From a checkpoint of a small multi-label image tagger.
Data: trained on regions of photos with short descriptions (Visual Genome), 101725 training examples, 72.5 epochs.
Rows from block 3, named by matrix and row number. Each number is 500 + 50 x the weight over the matrix's rms, rounded and kept within 0 to 999. All counts start at 0. Numbers have three digits each.
# conv: 3x3 conv, stride 2 (model.blocks.3.conv.weight, 96x64x3x3), inputs 18-23, a 3x3 kernel for each
conv.0:559475445498457447545518472531581564632661664551586597499486479493541521484535486553506448483465396484411397518530533456503528453471449493511557539591578471523527
conv.1:483395412452445481572494459507378451433397430498445462551458471553486443562492415477509529469478513523525478481499489450447479441413432519535500486452467482449451
conv.2:490446467462513435498517505468527511502497520444423428568469468502413443487441409419462536458435491456459545481452497473514534433468478465489445546506489508501535
conv.3:470529689411432495421523520509531599443483557454444459517555554485536563495462530544552485645586474590580448440531550453520556428482547444487536543481500584475515
conv.4:506543450587575556585528547568472491532511471472464430434425455479475500510538567495486470544481522557521558525438442592545558515487523506458480530497455494499446
conv.5:455552555532456522539434457513464504504471524541534541501529541578592503579588563588520456519566506442524594453401461464417459444452452499574493572625550592598580
conv.6:511491583542535493490497498510474483471435453430429460586602493584597491539477451483544520480574526491515498422478520474509555510516572481436480467359405461424503
conv.7:498503544515454486484479514502523457499506530486481488460525515478487452459496513461496494505501520517465582546494504529541556462487482468460496448518479511530446
conv.8:470474492421481567422469559531548531512600539514539541547472435505464446482459472530524497471505557442495545457488466514569546494543539621569509618610563549573546
conv.9:468442458466414442386398429514509531489527536516542558488468424435465470466483508610538394633563473600610498420515501518540513556575463533434502508498512500490448
conv.10:432435431476488483500446428516503485512586530528563587551516510590565577528546573474451482398424552434516607497513580496501541460460463556535504558560530448502456
conv.11:489475454478465509491513507453477516500496477518467486504531519488541539529524499531486439523519466509495515418422384456426407469466442525458538515505499493495515
conv.12:480446444480463486506487496467484476503539479549540552518550546574568561592571583414465539430464528477485569479483523480538518457520498441495515452524521462461525
conv.13:469498511490414506491496480569675614535667673526613666448497452485544455533622556559503411515431334464412381500539563558578542533553489470514420447492498546574504
conv.14:484494486478433468463461435486525516486505541476492533521616534521572553551584549375470503464422501511449512468429409516453427584530466499451458544491522506514535
conv.15:460446470529470457528486463545550536585507511561554515490489504449412491486450527523517402571485464532486544513532510526564583553546508482424452458453476479465480
conv.16:538557555490535454449491468479525539509527508489502505514454558488558577516598595428494550509528549518543552406445483420462540449499557518495470553488495509488476
conv.17:554467479470459425531496489402457486402496484482519468446464466489482473494482469499460434469458456474511555513465457522515501534555531382411487431444540430505518
conv.18:494442462513501496472496516462539547444498538498526532460525568460528579393494479544476427450434474529441478457475537454515537449445503454492560534559590525588581
conv.19:557567570548570532636651531541524535482585546480539536510584588465510512470484465553495481491506485479511490563562529530540539467535514485509475464435458528517525
conv.20:535480469464442448419372400500496503528498481523537523534507461529558497540529514595556470605569470575530444537533520574585585588533523515550528445452486462416449
conv.21:434478486508491461539492471540584516579575483491515451491472491457464524433436437498538535466497490464478560488552519556539525535522485443442462494399461493498477
conv.22:513497502525523452507517444517546514484493468523522484394414454463465525429433468532521480549520562560521532474456504449449510500452502493505515562533490544592528
conv.23:460466554439424450443417445479483511427452462459471410443414515452463547496435448516503520531545511479499465533506468575541535571546539515554487554556488597601555
conv.24:555558544516533520517498506470510540474487463500462457420474513411465507451455529568510499507501484497488519424416401479464470492503523428502530427453505539517503
conv.25:535518505599564468551516478553538480533454453376450499509489514565522439562508375431410470449373417453439462585625575564603543538502459480466512509510559524567550
conv.26:524507475484544467368457547611590554607591553579591520511487486430460490499501494487477523514502502471456458427465425436504440443470473520487498492508535483496562
conv.27:501526537500471503526519551467533569528591645518565571487463501469481541474500522511509448535545530532539505434516578492504602496581597437541569380468505430501480
conv.28:529564476544522464587576550447482528483480449476428445543593582517525529485437477466490540515556557560605589484456539441428442452483505509616592465523556474421462
conv.29:446521517471548536461488522587515425541621497466553581518551518568579474606556479445476498455468472429373484491492448469494526482478504441494531486529576445500580
conv.30:569570565567567492518519499381398500387419491456481490475465423394464419466477446555556517481585584478477507453439368515514429492534478587537438577528501547523518
conv.31:479460454477449428469459408471490472482524470513496493447463504394407421402404425479474570479489590467456552465444505453423439469425466530544571571605642576588593
conv.32:494504479457441471522519582480496479566507526607554598522487540587496519616531538445544546439525527498502439528527529498543542513555590457403427433462437401422478
conv.33:550559546533542558463466451481479498509510522531489470528496479510478462479503458564556553567578533519466508453441455469437419480478442488428436497465438457454432
conv.34:539448415444368416535483486496524527533521525542479497400400487467524547530532569543469470481525557546585570476486449474447420449440480576610565614612536625514448
conv.35:542521487499543501455487431475522505489518477494490473428502584467540577427536578471425452428458435471498472508483562566540575496533575466465484487521461553451418
conv.36:546519501546558543551546517524494520541492496523490521462457420511485496537510504428389384417393389476399428529468458522511519527488531531532538433473469433421448
conv.37:485598612451543594362498537494487445488486453497462470496606545504589581520573528557530479483497473443451442478527532484558555468550572458438509383427463362424491
conv.38:511493424513519420453440457491475516520452452536492479503533389547501413518454403549505450515470482500490472465398448423417474413456474500471492402475510399531586
conv.39:494447462524472462459523511488442477546492474536502437512527522501525574527556561478519632457526619441497488543490467594534513538567597610572492595566547506580552
conv.40:449485465373409437368441417519515532515523484541561511499502500493515496492523415464556570514542583488533549537555507506525555451486536508524532514546479510505487
conv.41:479512517471504490437471508484460454501450462509430460476517527512499525497542547520517493490433506478431439417410507478447537560472506448511522448493527453467524
conv.42:502463549558589581539570530482492490506539530531490447533504467548477465522432455483486514493492547480529546439458405420499455456487482413401431436474507470467518
conv.43:521544549551568567427499531493532541456496489458436499340398487346323402386352413514502460514500439557492449454376455476360369610460447437481571438404473451427414
conv.44:495531533585598613671550496521513561433523633433536604551554518517450455418425491560490450512482465500486468513469470489465427518528451442385454418428439519483482
conv.45:425467497455484502548556536533450445485455490486521536509508487575544554574519512432543471477524510476496561438393443447472465506485545509522480472515537478497509
conv.46:484458470588574503633544505422470464486493453432432417569574541569557552545590526439542552446575610473561547442523594450507540455478515510474485562549494534524508
conv.47:428486577470491481472482482470501487454456479452463460494481471529429442519494468499478458473479478551516508469539581544545588524514498494416364547527444538513491
conv.48:554556594590551530424497539521473527414462530455480499504471490489403494526443445491512490482504534522510507387431465442479413476509498459438518547510489590603523
conv.49:427436450425443443465441481453496443424468414448481478525503531468485488425484531503512590529548604444499572519574533448471457433466430388472395443462438479487455
conv.50:444484497390456454511500449541527558648535514605563497448480568467527573472510512530400367510462427540481491576501452543508453525523480497476427466420390524467412
conv.51:471439434512501475551515527476464457495479495486479513477492509442459519423463485540539477467505503426507466603537466669575564571564578556523557518534491557494543
conv.52:451469498463511539492497486476464436435410404420393437455510485452453451484441443585553469610539446574551490445524522514567576530557577534516508459484503480463430
conv.53:428433476459434462429473504460532549481555525487563532535526517499496511461468485491468514447441523467545548530470429454410449401380470455382423400310385437444461
conv.54:528471440589583557584632577525528535455521564471498475468493511519498497485477490572577614511538567510508545508554518529633581542553509507513526525583595507471473
conv.55:448491451499561519502488526344381513494461465539535515529532458502570486465524519387404459423431429449433353535537537470529573500505526496474451525555498519540517
conv.56:483468510470475512525477473516550513496531510480475508479498443481456424444474451478463499473478479488458470510468477527511481524454475604530520560498483394391417
conv.57:581499447513517502420461437468506501538515522547585572519514536439457551512503558537526522535525548523559485500507470503515510538533540529461520536475590530569613
conv.58:384455515474500509481458464448542581533525484467504491437377487506412454551462472435508515421489532503497559475460447465467439501482446514505486573625585610613562
conv.59:506433452495386396491425384504555468506551459564526487484472471537487511501516568488421490478492524446495481417450448460464470499494495431506576589565569545553537
conv.60:451456499502506498555514475440478507509526550483562590500502531482472503495446456522473466504485495489487451449402461430383459480386449491520535484494518451466454
conv.61:465472453450477482462510513468448454440431457464461504471488545524551544522533489505627582615651616625586490506451448500514472520487526506525470523502486464466501
conv.62:474450437462464454446491493544444401544484399520476479485444432514485487526483437576571494541496450435445452512497485507536562454488522471470509479486543487433500
conv.63:469539604504507552447523529516471480479491503510510477502459474445478480493464476540497464505452427482477538502540560461467446449459450498454465499501459498532503
conv.64:558513444519500451416414414546513515518561508572555519495507479470453481423479488552577536519491514413502536518564559504558519533541528472486458546529466539553537
conv.65:603593611482505526465417458477519526504528538500531501582596625499485508449483503453473512389468497393518529501503516437450460566507512518566554471492516472534505
conv.66:443444468417430451477492549507513516565559507499513533425426466464483531524475512565569487535542482472470459468385399520428446496461485436408455429477464470463430
conv.67:530507517495429488442469468435476441457414445523537499498523523493500542520539507536488483530568534498578580402475496423462478470514491427476572438437472496472435
conv.68:524548532464473480415427451579518476601618559561591514376426451484508478530481523533544585514508487552485480462476447490521491554551495557559582550601571588543541
conv.69:514520525498550516528570583569552553513559559524570559591578572577580593511545550565603543528555553492520558466442484463469435401415433444498531520523482578476436
conv.70:526541583504591613437512577479458465499463468524503488486442425476502488457515526509445452527458519488457486502480522390449449407424464551491488481499530483454465
conv.71:506466441508544461473496424464452483495479481490486498533477549500520603457479585489478464502495491455475517508451512537439512551499546404356448419423481497514502
conv.72:480436465501450456409396445499544550505508537551560544516491477555535500582560492478456429510438421527474492467518528480549491519566577458422465468437526424446488
conv.73:537518542488526561455446508546426422472446412476447534514511457612562512551542552480464554470460486448455419528525500520516479522502485417432522496496513511489485
conv.74:545502520460448478456481532460477488414470515477472482523517490528590535519582516506447486479481506529495467461486479461441424438440418517529531518492515503374408
conv.75:435461478490521492540493508513478509467496471472501504525519442551462431474443425432509619452547622553559593496522542414404467427469546529496526485465483437443546
conv.76:528616521492621627452517564459531563406466539467494508469464496473487473413493501377425538484457505527543480527502478532454440542497435436467515381444488450452502
conv.77:516506557524498486541489506520497452510527496544519521513449469507465512503485528540528504561516505537536520479424430478426388509458414448402454516458517498469449
conv.78:526501489526476410480460464443472478492454433495516481505456484469400442464426370511506487458494509488441436506476530475420468455447526527447463500464468486462505
conv.79:493531493486509542508489473587528434559502489487489478496509527516528536493509545489465413500537517477544567526531536457427497405420486457495612461463580433441565
conv.80:467430476496463464475467465465436450398406437446406431545553504565529460507490445464558517465536530496513510512457470501485528515532568524525443536535512524503571
conv.81:574577591613684593521543568459492467529500506563553555512430426437380434557500436493513515462516515443478508479431429566479460546539509563514481536515445543497458
conv.82:447434527413343486469351484399458544422478506457543549522491553604562588564616544533516509568492492480460497474481494408470542402428456515547521540517516491406384
conv.83:505513553462479579482419533576611588588569562582587480560532528399449487416440484635555475539528457477472468499465434521552451535600533434493526464499430526589503
conv.84:523510463476439436493501506608514437451460396480460432489490505478452502440432497415492542449471553507571528445475496480433477555516538515529529542602587521528507
conv.85:493532552519492518574522477469505531457491462562569561498539477550526495500423404384410419425471476472505526557507468515417448581456437513509521571540580493498517
conv.86:472461527465390485456442486494475474476462455513487476514509516405429455447417462551514489503506561466543551450438425517551501534568531575495502544537502518561534
conv.87:508535570519550563538511518553458448504492420459442445563524469511499402445387385581519530579529466532515492512493494570549515475437480453445460416482540470468517
conv.88:472447458528453429502412426479524506512513470515526451471469451425469463450490477494508459580568534549613615461552558458497462491469456525533521533505525487482470
conv.89:539562533462474472516457434487481482487401443502446485457431379542528443519549505520445448492493464581542506469466497518458466533497471477558581470547647444455537
conv.90:515490461588559500546578489520580495570552546525573567459434504477535515484482493513461460526538498495518508513480517472441477422446496522448451543593578523582556
conv.91:534533518514476481466393431555538530524504464539513448499459478468458380420405396382417542395414490481501507510611580499549543442491463476556497546561549517467469
conv.92:604526474640589443647624508468513486448494532448465491520414414565451456440454461468511564426549554440506541473470449505440432559529468530521419545516419510589460
conv.93:557508472494502492558559500437463416505472459534485489508540561530548573556583555455458475430500529462467532492529515528554544530564528455501528534527526511511505
conv.94:467484437460468567421475511526510438530496471549518512408451505423445516535533538524520440476536469496492473507507546443397421484474483444504541488540505475449476
conv.95:502493450457439412434454452482542577454487562473500481420400373394382416358365431512524518452508495525512534558538473578580508576600553489443467438434400526491539