Weights of a small multi-label image tagger.
Model: 0.877M parameters, norm batchnorm.
Training: muon at rate 0.023, 19200 steps, batches of 384.
Data: trained on regions of photos with short descriptions (Visual Genome), 101725 training examples, 72.5 epochs.
Rows from block 6 of a small multi-label image tagger, named by matrix and row number. Each number is 500 + 40 x the weight over its row's rms, rounded and kept within 0 to 999. All counts start at 0. Numbers have three digits each.
Before each channel's rows are labels from the 100 images, of 14848, where the channel reaches its highest value: "strongest on" is what is common among them. Only what is clearly more common there than usual is listed. The data: regions of photos with short descriptions (Visual Genome). In brackets: how many of the 100.
# conv: 3x3 conv, stride 2 (model.blocks.6.conv.weight, 144x96x3x3, each kernel summed), inputs 0-95

strongest on: text has "sign" (29)
conv.36:442431485466518430524502443535506465511497429478453482501474478483494500500508527513547530468483572526460445494421445434440440460484577508555479514459543544509511445470494540426527513498485501436436508534510512606445478469485506448502444494516548569460478552537521542479478499470432538459

strongest on: text has "man" (35)
conv.98:465549521506483538480482477478456502429497427470471471537427507520427470511486472463595452446573561466437482447508441547483481480455489568506500566470481534556542542427521445473520495527506546552430474496535454523527514473474516522475523564473440581423520504479506480492526470510549504535

strongest on: text has "red" (28)
conv.14:544499466416514524497421466511458523461459518491609503446463516550495437469495514487459512556526472542478570433528493446565551454470549496552426451495455515541521514449550458536490477512468437469485498481454431491533518541503502464534506499510520480526450533522444531525575423515529495569

strongest on: text has "man" (40)
conv.19:433556481491499465452455498537457544476565513480460474463463505511524503517491525510512502462511573443555463487440467452492564509462557501442552536494530549515535479535495501490499502428505544421532490557488463471444511470476436591473479430495485475524625524504405508558482450473524503510

strongest on: text has "black" (29)
conv.35:533530507543432563441465500553487527522521468501451503575425506471468523493544502502536464480515449549502504537471507505469417483566492491498462432507546441496557528480475513546489466471537510526463449482446534595620494529534438473560506531520476476460490423531567497500459567476477510471

strongest on: text has "man" (36)
conv.54:457555480422512539546488472466487542500528451417470480518479545481490589508447550510465492437513576494439511482542523594488493486508501505500544577499540510578481477458571509447566469485473563554461496454487471475411470447529484524498486496500588471516515558482499510444467476490521487448

strongest on: text has "man" (37)
conv.43:477478395483479506438448465461476462491469534552450481477543487508589494556535478454554540495485495450462475488479529486491484478589583517503498434435539533625519495429530504550478494432484482450515512451531521462500487492551515528531501575502439529448472527449514459475542498477503474496

strongest on: text has "sign" (28)
conv.128:587505509495462481540470496537508342490473476454463465498487468475516474483478468523532470495529507498474547535439405496618511474436482472458499501489495480551492458528461517491537510438538526501500472482525491519403549546461452538512505471556477564472473534445509491507521477527427565486

strongest on: text has "sign" (27)
conv.77:535509551519556524412388526524460528444521538520431504533493550510439515450519469484498477512510438533535500504561465508606465485487517544560479516449465466489467508502438511399446588455500486510518463482555459539457490498542549471505475513495548549512491523529463499498448542427468503483

strongest on: text has "red" (31)
conv.132:502510444472500441497512588491584433469489512534516500477512480472467457515495494570509467435544520478525461502448536468458480533459510454487473517393492468534439429495480582462458533503497450504440574511513465542508556596476508502517441532466500511424542528481470476473463472563496478568

strongest on: text has "man" (27)
conv.131:476537507472486533533512542504482520528454543432569509519565541487506544459479512479567435498566480428477441544502457494456478458459560489450500496420500464570502478509495519550554501580552528537471484560515566527450527467505551429489563510536494418512536518484471507470532404455506494464

strongest on: text has "man" (42)
conv.30:482501518454481519515508440478526504515480467474499497459489534492466515456536458452502460511582648559427538459507510516500474590417458523498550571522468499462453514502443440519462478533552526569490524478438480495551522485484533495522539440469508521478469492568494506389507486499548484474

strongest on: text has "man" (27)
conv.66:486479469507506443488447498540481535539597425443516469526493525461493465528528511482476433464478525499468508560418474508445491507525551577478524475463552502490478492452533507490548470499497540578542474534535472466472526486473583520421548523411518520562523466444581529488442487541579511530

strongest on: text has "man" (27)
conv.95:523459461534482598477574489509401557469508540487480506502454453445512483452504513464528493460494471566471469537498499506411463468570430477457460481516440524546467516450467523447520491563495449458517473548421566492539559500481511479568451487529534463523515491491475479541482443447500429517

strongest on: text has "man" (31)
conv.83:449493509468536558552498524471494572490497498451472499500476407470537454431444453487469514505506515530444565529507412509447458490554515473477570514443487532440533572511450476484443446497537496488528516526478484506527472525450501579478537443504528546496594468548509475405546565508522519508

strongest on: text has "shirt" (26); text has "wearing" (25)
conv.31:398450539489550441583493492572516522561444548509531530461485504513559461450455481519491495452474490539485517459464521554531425538456474505446497544512473433529496468496553432450489563512552489506464516583519457490509517498515500504442545524447515480521474431486552412532529498465438511467

strongest on: text has "man" (25)
conv.89:439385480464530527492583506526483509475571536429455569462483485430502464480526531440488468448493498540543479496471443503514452459509454493496531477471558476463574490459477538493489473546403531518487471471476459485518490462519544498465603471482443470564435497435520465448507528522503491518