A small multi-label image tagger, trained from scratch.
Model: 24-pixel images, arch vgg, depths [3, 3, 3].
Training: muon at rate 0.023, 19200 steps, batches of 384.
Data: trained on regions of photos with short descriptions (Visual Genome), 101725 training examples, 72.5 epochs.
Rows from block 4, named by matrix and row number. Each number is 50 + 12 x the weight over its row's rms, rounded and kept within 0 to 99. All counts start at 0. After the name is the row's rms in percent of the matrix's.
# conv: 3x3 conv (model.blocks.4.conv.weight, 96x96x3x3), inputs 60-71, a 3x3 kernel for each
conv.10 103:63 75 57 80 72 56 39 59 67 69 52 54 73 48 45 62 26 33 42 45 39 65 65 54 57 55 59 50 56 53 37 54 49 55 67 63 81 55 41 59 54 44 44 46 49 39 31 50 45 34 64 47 37 59 41 46 53 46 46 45 39 29 45 42 37 32 42 24 27 49 36 48 36 54 54 45 45 47 38 30 29 62 55 47 69 53 48 73 57 48 38 53 48 45 63 62 50 48 74 48 61 60 44 53 38 47 47 34
conv.11 096:25 33 59 47 33 60 65 44 53 62 48 35 55 51 46 70 44 54 63 66 35 51 74 45 56 74 67 60 72 76 40 51 48 50 45 37 53 56 66 40 22 47 44 19 34 60 47 33 48 48 35 50 55 47 41 58 59 47 47 66 37 39 44 47 43 50 40 25 25 59 43 37 59 26 48 42 15 35 53 46 29 37 50 20 43 54 33 44 55 61 30 29 49 34 33 52 38 44 56 60 68 52 38 48 44 47 54 53
conv.12 100:54 36 49 57 51 68 48 37 38 46 33 46 38 61 42 30 32 39 41 30 59 43 53 55 37 58 50 64 65 66 55 51 36 63 55 47 75 63 54 71 64 61 49 30 46 56 56 47 56 44 42 68 60 61 29 33 44 38 43 45 38 42 42 68 45 26 53 29 41 57 39 45 49 41 30 74 37 42 58 42 55 33 24 48 53 31 50 46 55 51 64 60 41 64 65 58 45 47 43 73 65 63 44 40 37 65 46 51
conv.13 103:64 45 55 57 38 52 57 51 63 53 27 26 69 73 53 57 80 57 55 48 53 45 67 53 36 51 50 58 49 49 60 69 67 58 74 58 45 43 63 47 53 61 73 63 54 50 50 41 51 39 49 79 53 65 52 57 66 36 52 67 42 30 48 61 53 56 66 56 59 78 72 77 77 61 55 57 62 61 56 62 60 49 37 38 52 49 51 51 48 67 65 61 62 51 56 50 56 48 31 62 56 41 46 52 28 43 58 25
conv.14 097:53 66 51 67 75 53 72 46 46 39 51 36 48 55 46 60 67 68 40 41 42 51 48 48 52 49 69 54 51 61 35 48 53 50 51 68 31 26 32 41 43 44 49 55 48 51 49 46 62 62 65 57 51 50 46 37 35 52 38 62 47 45 40 50 35 39 46 35 33 48 33 34 48 51 33 53 45 52 64 62 58 60 65 64 46 59 52 65 63 70 36 44 56 45 37 43 43 46 51 83 65 61 71 62 51 63 55 40
conv.15 101:48 32 39 68 37 45 50 64 31 58 69 72 55 82 75 52 38 33 73 50 63 54 42 46 63 31 35 51 62 61 48 63 62 63 67 74 41 37 48 58 61 53 57 59 69 59 57 50 46 55 39 38 50 39 61 74 80 41 65 55 52 54 51 57 42 36 73 69 64 61 85 56 31 40 54 48 27 49 53 63 62 49 53 37 66 55 69 53 41 56 32 35 41 30 48 28 37 43 42 52 53 38 66 64 46 55 54 47
conv.16 098:63 36 50 58 53 58 44 75 55 43 65 65 39 49 68 33 58 67 52 41 43 57 52 45 52 41 44 51 63 46 68 63 59 49 47 41 46 53 48 45 56 61 50 44 47 25 40 40 31 30 37 37 47 36 30 39 38 68 68 57 48 60 52 53 42 61 48 35 42 24 34 27 37 45 44 43 41 39 46 37 20 52 57 41 49 69 49 41 70 59 59 47 54 70 58 49 54 45 31 38 45 36 40 54 41 39 54 45
conv.17 099:57 50 35 60 46 35 60 51 57 47 36 83 42 44 66 53 57 61 63 64 55 65 62 37 44 40 14 40 47 54 47 54 46 50 44 36 52 37 55 54 38 47 40 58 47 50 57 42 52 52 43 57 49 45 52 44 40 52 49 67 56 51 52 43 50 36 51 60 48 42 33 38 35 38 72 44 45 56 40 55 54 56 52 57 37 40 55 20 44 61 50 43 59 51 29 61 37 38 53 54 61 52 45 50 47 46 54 48
conv.18 105:36 52 33 35 57 65 45 57 75 46 34 47 36 65 43 51 44 56 53 61 54 61 51 54 58 54 44 54 53 43 50 51 62 35 56 53 47 48 40 47 45 66 52 52 60 70 40 18 53 40 41 35 37 74 43 71 46 53 50 38 52 44 44 56 54 58 42 60 41 33 40 37 57 55 63 38 59 58 55 53 40 55 60 43 71 29 53 45 61 56 35 54 52 32 48 65 49 57 39 47 52 39 51 53 46 52 53 69
conv.19 101:40 46 46 27 43 57 54 55 74 33 36 48 66 39 28 89 61 45 57 48 55 77 67 71 61 63 56 57 48 39 55 56 34 62 61 55 35 32 45 35 40 48 23 41 50 40 39 44 36 43 49 24 31 33 38 41 35 57 57 56 42 47 54 56 64 77 50 59 64 52 51 46 35 47 56 56 54 71 69 68 58 42 24 46 64 40 59 53 44 41 56 55 21 49 58 40 52 58 55 33 58 56 33 40 38 42 49 47
conv.20 098:59 77 56 50 52 61 40 41 34 49 43 40 65 58 42 21 46 47 40 36 44 64 59 68 64 58 55 51 42 55 77 75 69 39 18 37 57 55 57 43 54 50 44 39 49 61 33 34 67 34 32 56 42 25 63 48 49 64 54 54 51 48 43 42 49 56 50 42 48 32 59 50 25 39 42 44 45 55 43 47 57 63 54 48 63 36 48 42 45 56 48 41 55 59 72 70 68 68 59 38 54 44 48 61 44 53 68 52
conv.21 100:48 65 61 48 53 43 60 43 38 38 27 51 38 35 37 45 45 49 54 40 52 51 37 35 39 42 35 57 46 41 39 27 31 52 52 50 41 40 50 37 29 51 38 35 58 58 43 57 47 43 46 44 54 64 28 48 47 39 57 43 50 62 57 42 45 47 46 47 52 46 28 43 66 95 80 48 54 65 52 57 53 40 44 44 36 43 40 33 43 51 48 52 62 44 26 59 42 31 58 43 47 25 48 59 44 54 62 41
conv.22 100:52 57 51 45 50 57 57 51 45 68 60 63 83 82 33 31 49 51 54 44 48 55 50 52 40 61 33 41 43 38 57 50 57 58 63 69 31 58 43 47 47 50 44 48 64 44 27 42 48 53 65 55 55 56 48 43 37 49 51 37 66 50 47 62 62 53 65 58 29 49 55 32 55 48 55 71 54 59 54 52 55 39 47 43 40 39 55 50 59 63 47 52 53 45 41 39 64 53 50 42 59 35 55 53 43 35 44 35
conv.23 103:53 47 39 55 52 43 49 65 49 59 59 47 73 68 34 75 85 60 46 48 41 49 53 54 45 38 63 41 22 21 53 48 46 51 41 55 53 56 36 61 46 55 45 37 46 42 31 47 30 34 49 55 48 41 55 56 58 49 67 61 40 50 53 41 38 44 32 36 55 58 47 35 36 40 50 28 57 59 38 52 67 48 46 43 59 58 58 52 51 49 58 57 37 50 33 42 37 46 27 28 42 19 42 56 46 42 66 49
conv.24 100:50 43 46 57 50 47 61 51 53 32 59 69 66 48 59 56 33 32 53 52 59 41 46 74 33 53 49 63 69 64 48 57 56 50 55 69 52 50 40 43 37 35 51 42 33 51 46 59 41 37 35 35 30 19 50 47 40 52 60 44 74 63 45 45 35 34 46 45 34 56 62 53 64 72 56 53 40 48 52 60 52 36 71 58 31 46 53 36 63 65 29 42 62 44 43 52 47 41 35 49 44 51 45 40 53 37 35 48
conv.25 102:39 59 50 58 39 66 50 39 73 45 41 43 34 31 50 51 57 43 48 69 46 39 70 52 47 68 42 58 47 44 44 38 28 21 34 25 36 47 50 50 61 48 45 38 35 39 44 44 43 47 46 52 58 42 62 50 70 58 54 71 48 38 75 36 53 51 34 36 37 63 40 63 28 25 51 54 38 53 60 51 52 50 49 24 40 46 40 45 51 42 42 56 50 74 66 47 86 58 38 64 70 61 58 62 47 51 49 47
conv.26 103:37 33 51 53 64 55 31 54 58 45 40 46 33 57 75 41 68 51 56 45 56 59 51 65 63 44 60 42 45 53 52 46 52 56 68 59 35 36 54 44 54 55 41 55 56 51 50 48 51 50 55 59 50 44 47 42 43 60 50 40 56 66 44 35 51 33 30 45 38 42 48 52 32 36 39 45 54 58 46 56 65 15 28 55 24 34 60 38 42 49 47 46 44 58 53 56 42 36 34 44 44 67 35 38 66 43 41 81
conv.27 103:53 41 47 57 42 49 39 43 39 51 53 48 56 45 41 51 31 41 40 53 49 44 54 50 39 44 56 38 46 60 52 69 73 58 62 59 61 40 40 50 44 43 36 39 32 50 56 41 35 45 40 41 29 50 71 57 55 66 48 38 54 52 25 34 62 68 24 53 54 22 29 45 58 59 64 42 54 56 45 53 42 59 66 64 63 75 71 25 33 33 54 72 54 53 52 46 54 56 51 60 51 42 49 48 44 41 51 39
conv.28 103:48 39 49 62 50 34 72 59 43 70 60 22 70 51 21 65 30 33 32 56 58 47 55 64 55 55 37 60 40 33 55 48 43 44 53 62 59 41 38 40 44 51 48 39 58 64 45 39 46 52 50 46 52 47 61 39 51 46 48 60 34 47 63 53 48 49 44 54 52 43 50 65 62 42 31 43 40 44 44 36 36 43 53 38 72 55 23 80 56 22 70 52 48 59 59 50 64 55 50 62 70 42 45 61 46 41 54 31
conv.29 099:46 29 42 46 54 51 35 34 40 48 68 46 61 69 54 59 45 80 52 39 41 22 36 31 30 50 42 54 58 60 48 43 50 45 48 41 62 61 62 52 61 51 44 45 49 44 58 67 57 51 57 45 36 46 34 37 49 26 30 34 41 36 26 46 60 64 43 39 46 42 23 43 47 56 62 42 51 53 43 52 46 61 42 45 39 52 51 31 41 32 79 62 64 55 56 47 50 48 42 65 52 50 61 49 45 62 60 54
conv.30 100:48 44 37 56 55 36 59 54 61 43 66 48 83 49 31 86 48 43 48 67 52 46 55 50 36 37 46 39 66 64 45 50 58 27 34 33 61 49 49 35 54 48 27 48 44 43 58 58 48 45 57 39 30 39 74 73 72 68 76 68 43 65 48 64 51 46 52 58 49 87 55 75 62 68 55 58 51 42 25 27 31 46 48 38 46 61 44 40 46 41 38 46 39 43 29 39 47 59 52 54 54 61 46 42 54 43 54 51
conv.31 105:51 46 17 49 64 36 45 54 49 16 63 35 29 66 64 23 68 67 72 46 48 58 55 59 42 56 54 64 52 55 58 42 41 57 56 69 70 65 48 75 64 42 49 56 35 44 54 54 57 47 46 46 46 41 64 46 39 57 57 50 55 54 49 68 73 37 61 60 51 51 50 46 54 54 37 47 46 40 45 49 33 46 38 26 50 43 54 48 47 55 38 67 86 47 64 69 53 50 58 71 36 49 74 38 43 80 44 61
conv.32 102:45 52 65 47 42 41 47 35 32 31 28 55 36 33 45 39 64 76 33 59 61 69 71 85 49 41 49 45 27 28 43 40 44 49 61 52 56 55 40 55 60 45 48 52 45 75 69 58 59 61 56 46 58 60 72 58 67 41 52 57 38 27 41 65 63 49 60 67 67 63 63 50 64 59 69 59 45 53 49 39 41 66 70 66 70 75 72 57 73 73 61 47 23 39 42 36 35 44 37 46 51 99 36 37 93 53 35 90
conv.33 102:48 49 49 40 31 52 69 46 36 39 78 61 42 63 58 23 50 61 59 51 67 49 74 67 32 23 30 56 65 75 30 41 49 52 41 41 43 28 21 49 55 58 50 54 57 49 54 39 50 51 49 57 57 46 56 39 46 71 63 64 53 53 45 69 53 52 61 70 85 69 59 42 57 54 42 43 41 39 32 52 58 58 59 56 56 46 53 32 49 39 34 29 41 45 45 34 43 58 54 30 49 14 46 61 23 42 57 25
conv.34 100:45 70 67 39 64 64 49 69 46 73 45 35 74 50 27 64 59 33 66 49 53 59 58 56 81 80 88 12 52 46 44 65 45 63 61 27 57 65 52 40 26 39 44 52 45 54 57 56 63 69 56 65 46 51 42 55 67 40 49 58 49 48 62 54 54 60 37 42 48 31 40 39 40 48 29 47 38 25 47 57 41 43 58 37 59 56 43 56 55 56 53 36 43 73 47 54 62 50 50 32 25 52 61 49 68 41 35 50
conv.35 103:11 62 69 14 84 82 57 29 37 45 68 46 60 65 60 58 49 50 43 52 50 56 38 53 57 49 52 52 68 54 69 57 46 54 38 27 41 52 50 12 78 72 48 65 66 57 51 55 46 62 59 59 44 50 52 32 39 59 29 22 62 62 61 32 62 60 31 51 63 47 40 47 71 56 45 55 55 44 61 60 53 59 63 53 64 54 38 56 43 25 46 45 67 48 70 67 50 33 27 52 50 55 40 43 51 50 57 76
conv.36 102:56 62 59 67 56 46 62 64 44 35 34 70 38 70 71 72 55 35 32 38 46 55 32 41 54 66 63 57 48 75 60 27 56 43 36 47 31 55 53 57 52 49 66 56 40 50 51 37 58 14 28 39 37 42 41 58 65 53 64 65 53 35 49 33 46 53 57 34 55 39 46 47 63 62 60 38 30 29 68 53 45 53 63 44 44 31 30 32 18 37 33 39 39 45 39 35 49 47 52 45 55 64 59 61 60 38 41 49
conv.37 096:48 59 40 40 52 54 32 39 51 56 62 51 38 60 59 40 68 78 35 37 48 43 37 59 56 68 70 52 45 40 51 46 65 52 43 64 70 56 77 62 51 57 59 47 60 61 37 41 54 41 37 73 62 60 41 38 39 47 46 47 45 25 32 60 46 45 54 57 45 48 48 45 39 35 32 57 54 62 74 56 71 45 52 52 42 38 46 40 37 44 42 56 67 41 54 58 45 37 21 61 50 48 61 55 59 57 57 73
conv.38 099:57 46 38 39 29 26 40 45 34 52 45 59 59 53 48 66 62 43 52 65 52 56 54 52 37 41 44 82 92 96 30 48 55 19 22 26 40 32 40 32 44 45 50 52 54 54 54 44 46 47 54 53 44 38 37 65 50 53 74 72 53 71 62 33 54 47 38 37 44 56 44 51 21 20 26 38 60 51 45 48 50 42 39 62 43 54 62 42 58 60 31 34 31 49 51 45 53 40 32 49 36 73 38 32 67 60 50 88
conv.39 095:12 36 19 24 44 21 19 26 19 61 55 44 55 30 24 26 26 67 56 54 40 59 47 41 30 28 32 46 56 45 41 45 40 34 53 45 33 32 55 46 57 69 48 56 66 34 36 52 23 39 45 26 34 42 50 40 47 59 56 58 68 48 54 65 60 58 37 47 48 48 56 53 47 67 63 56 65 56 63 46 41 72 58 53 49 44 60 42 34 45 56 32 51 49 36 59 50 30 45 38 49 44 50 53 54 62 61 64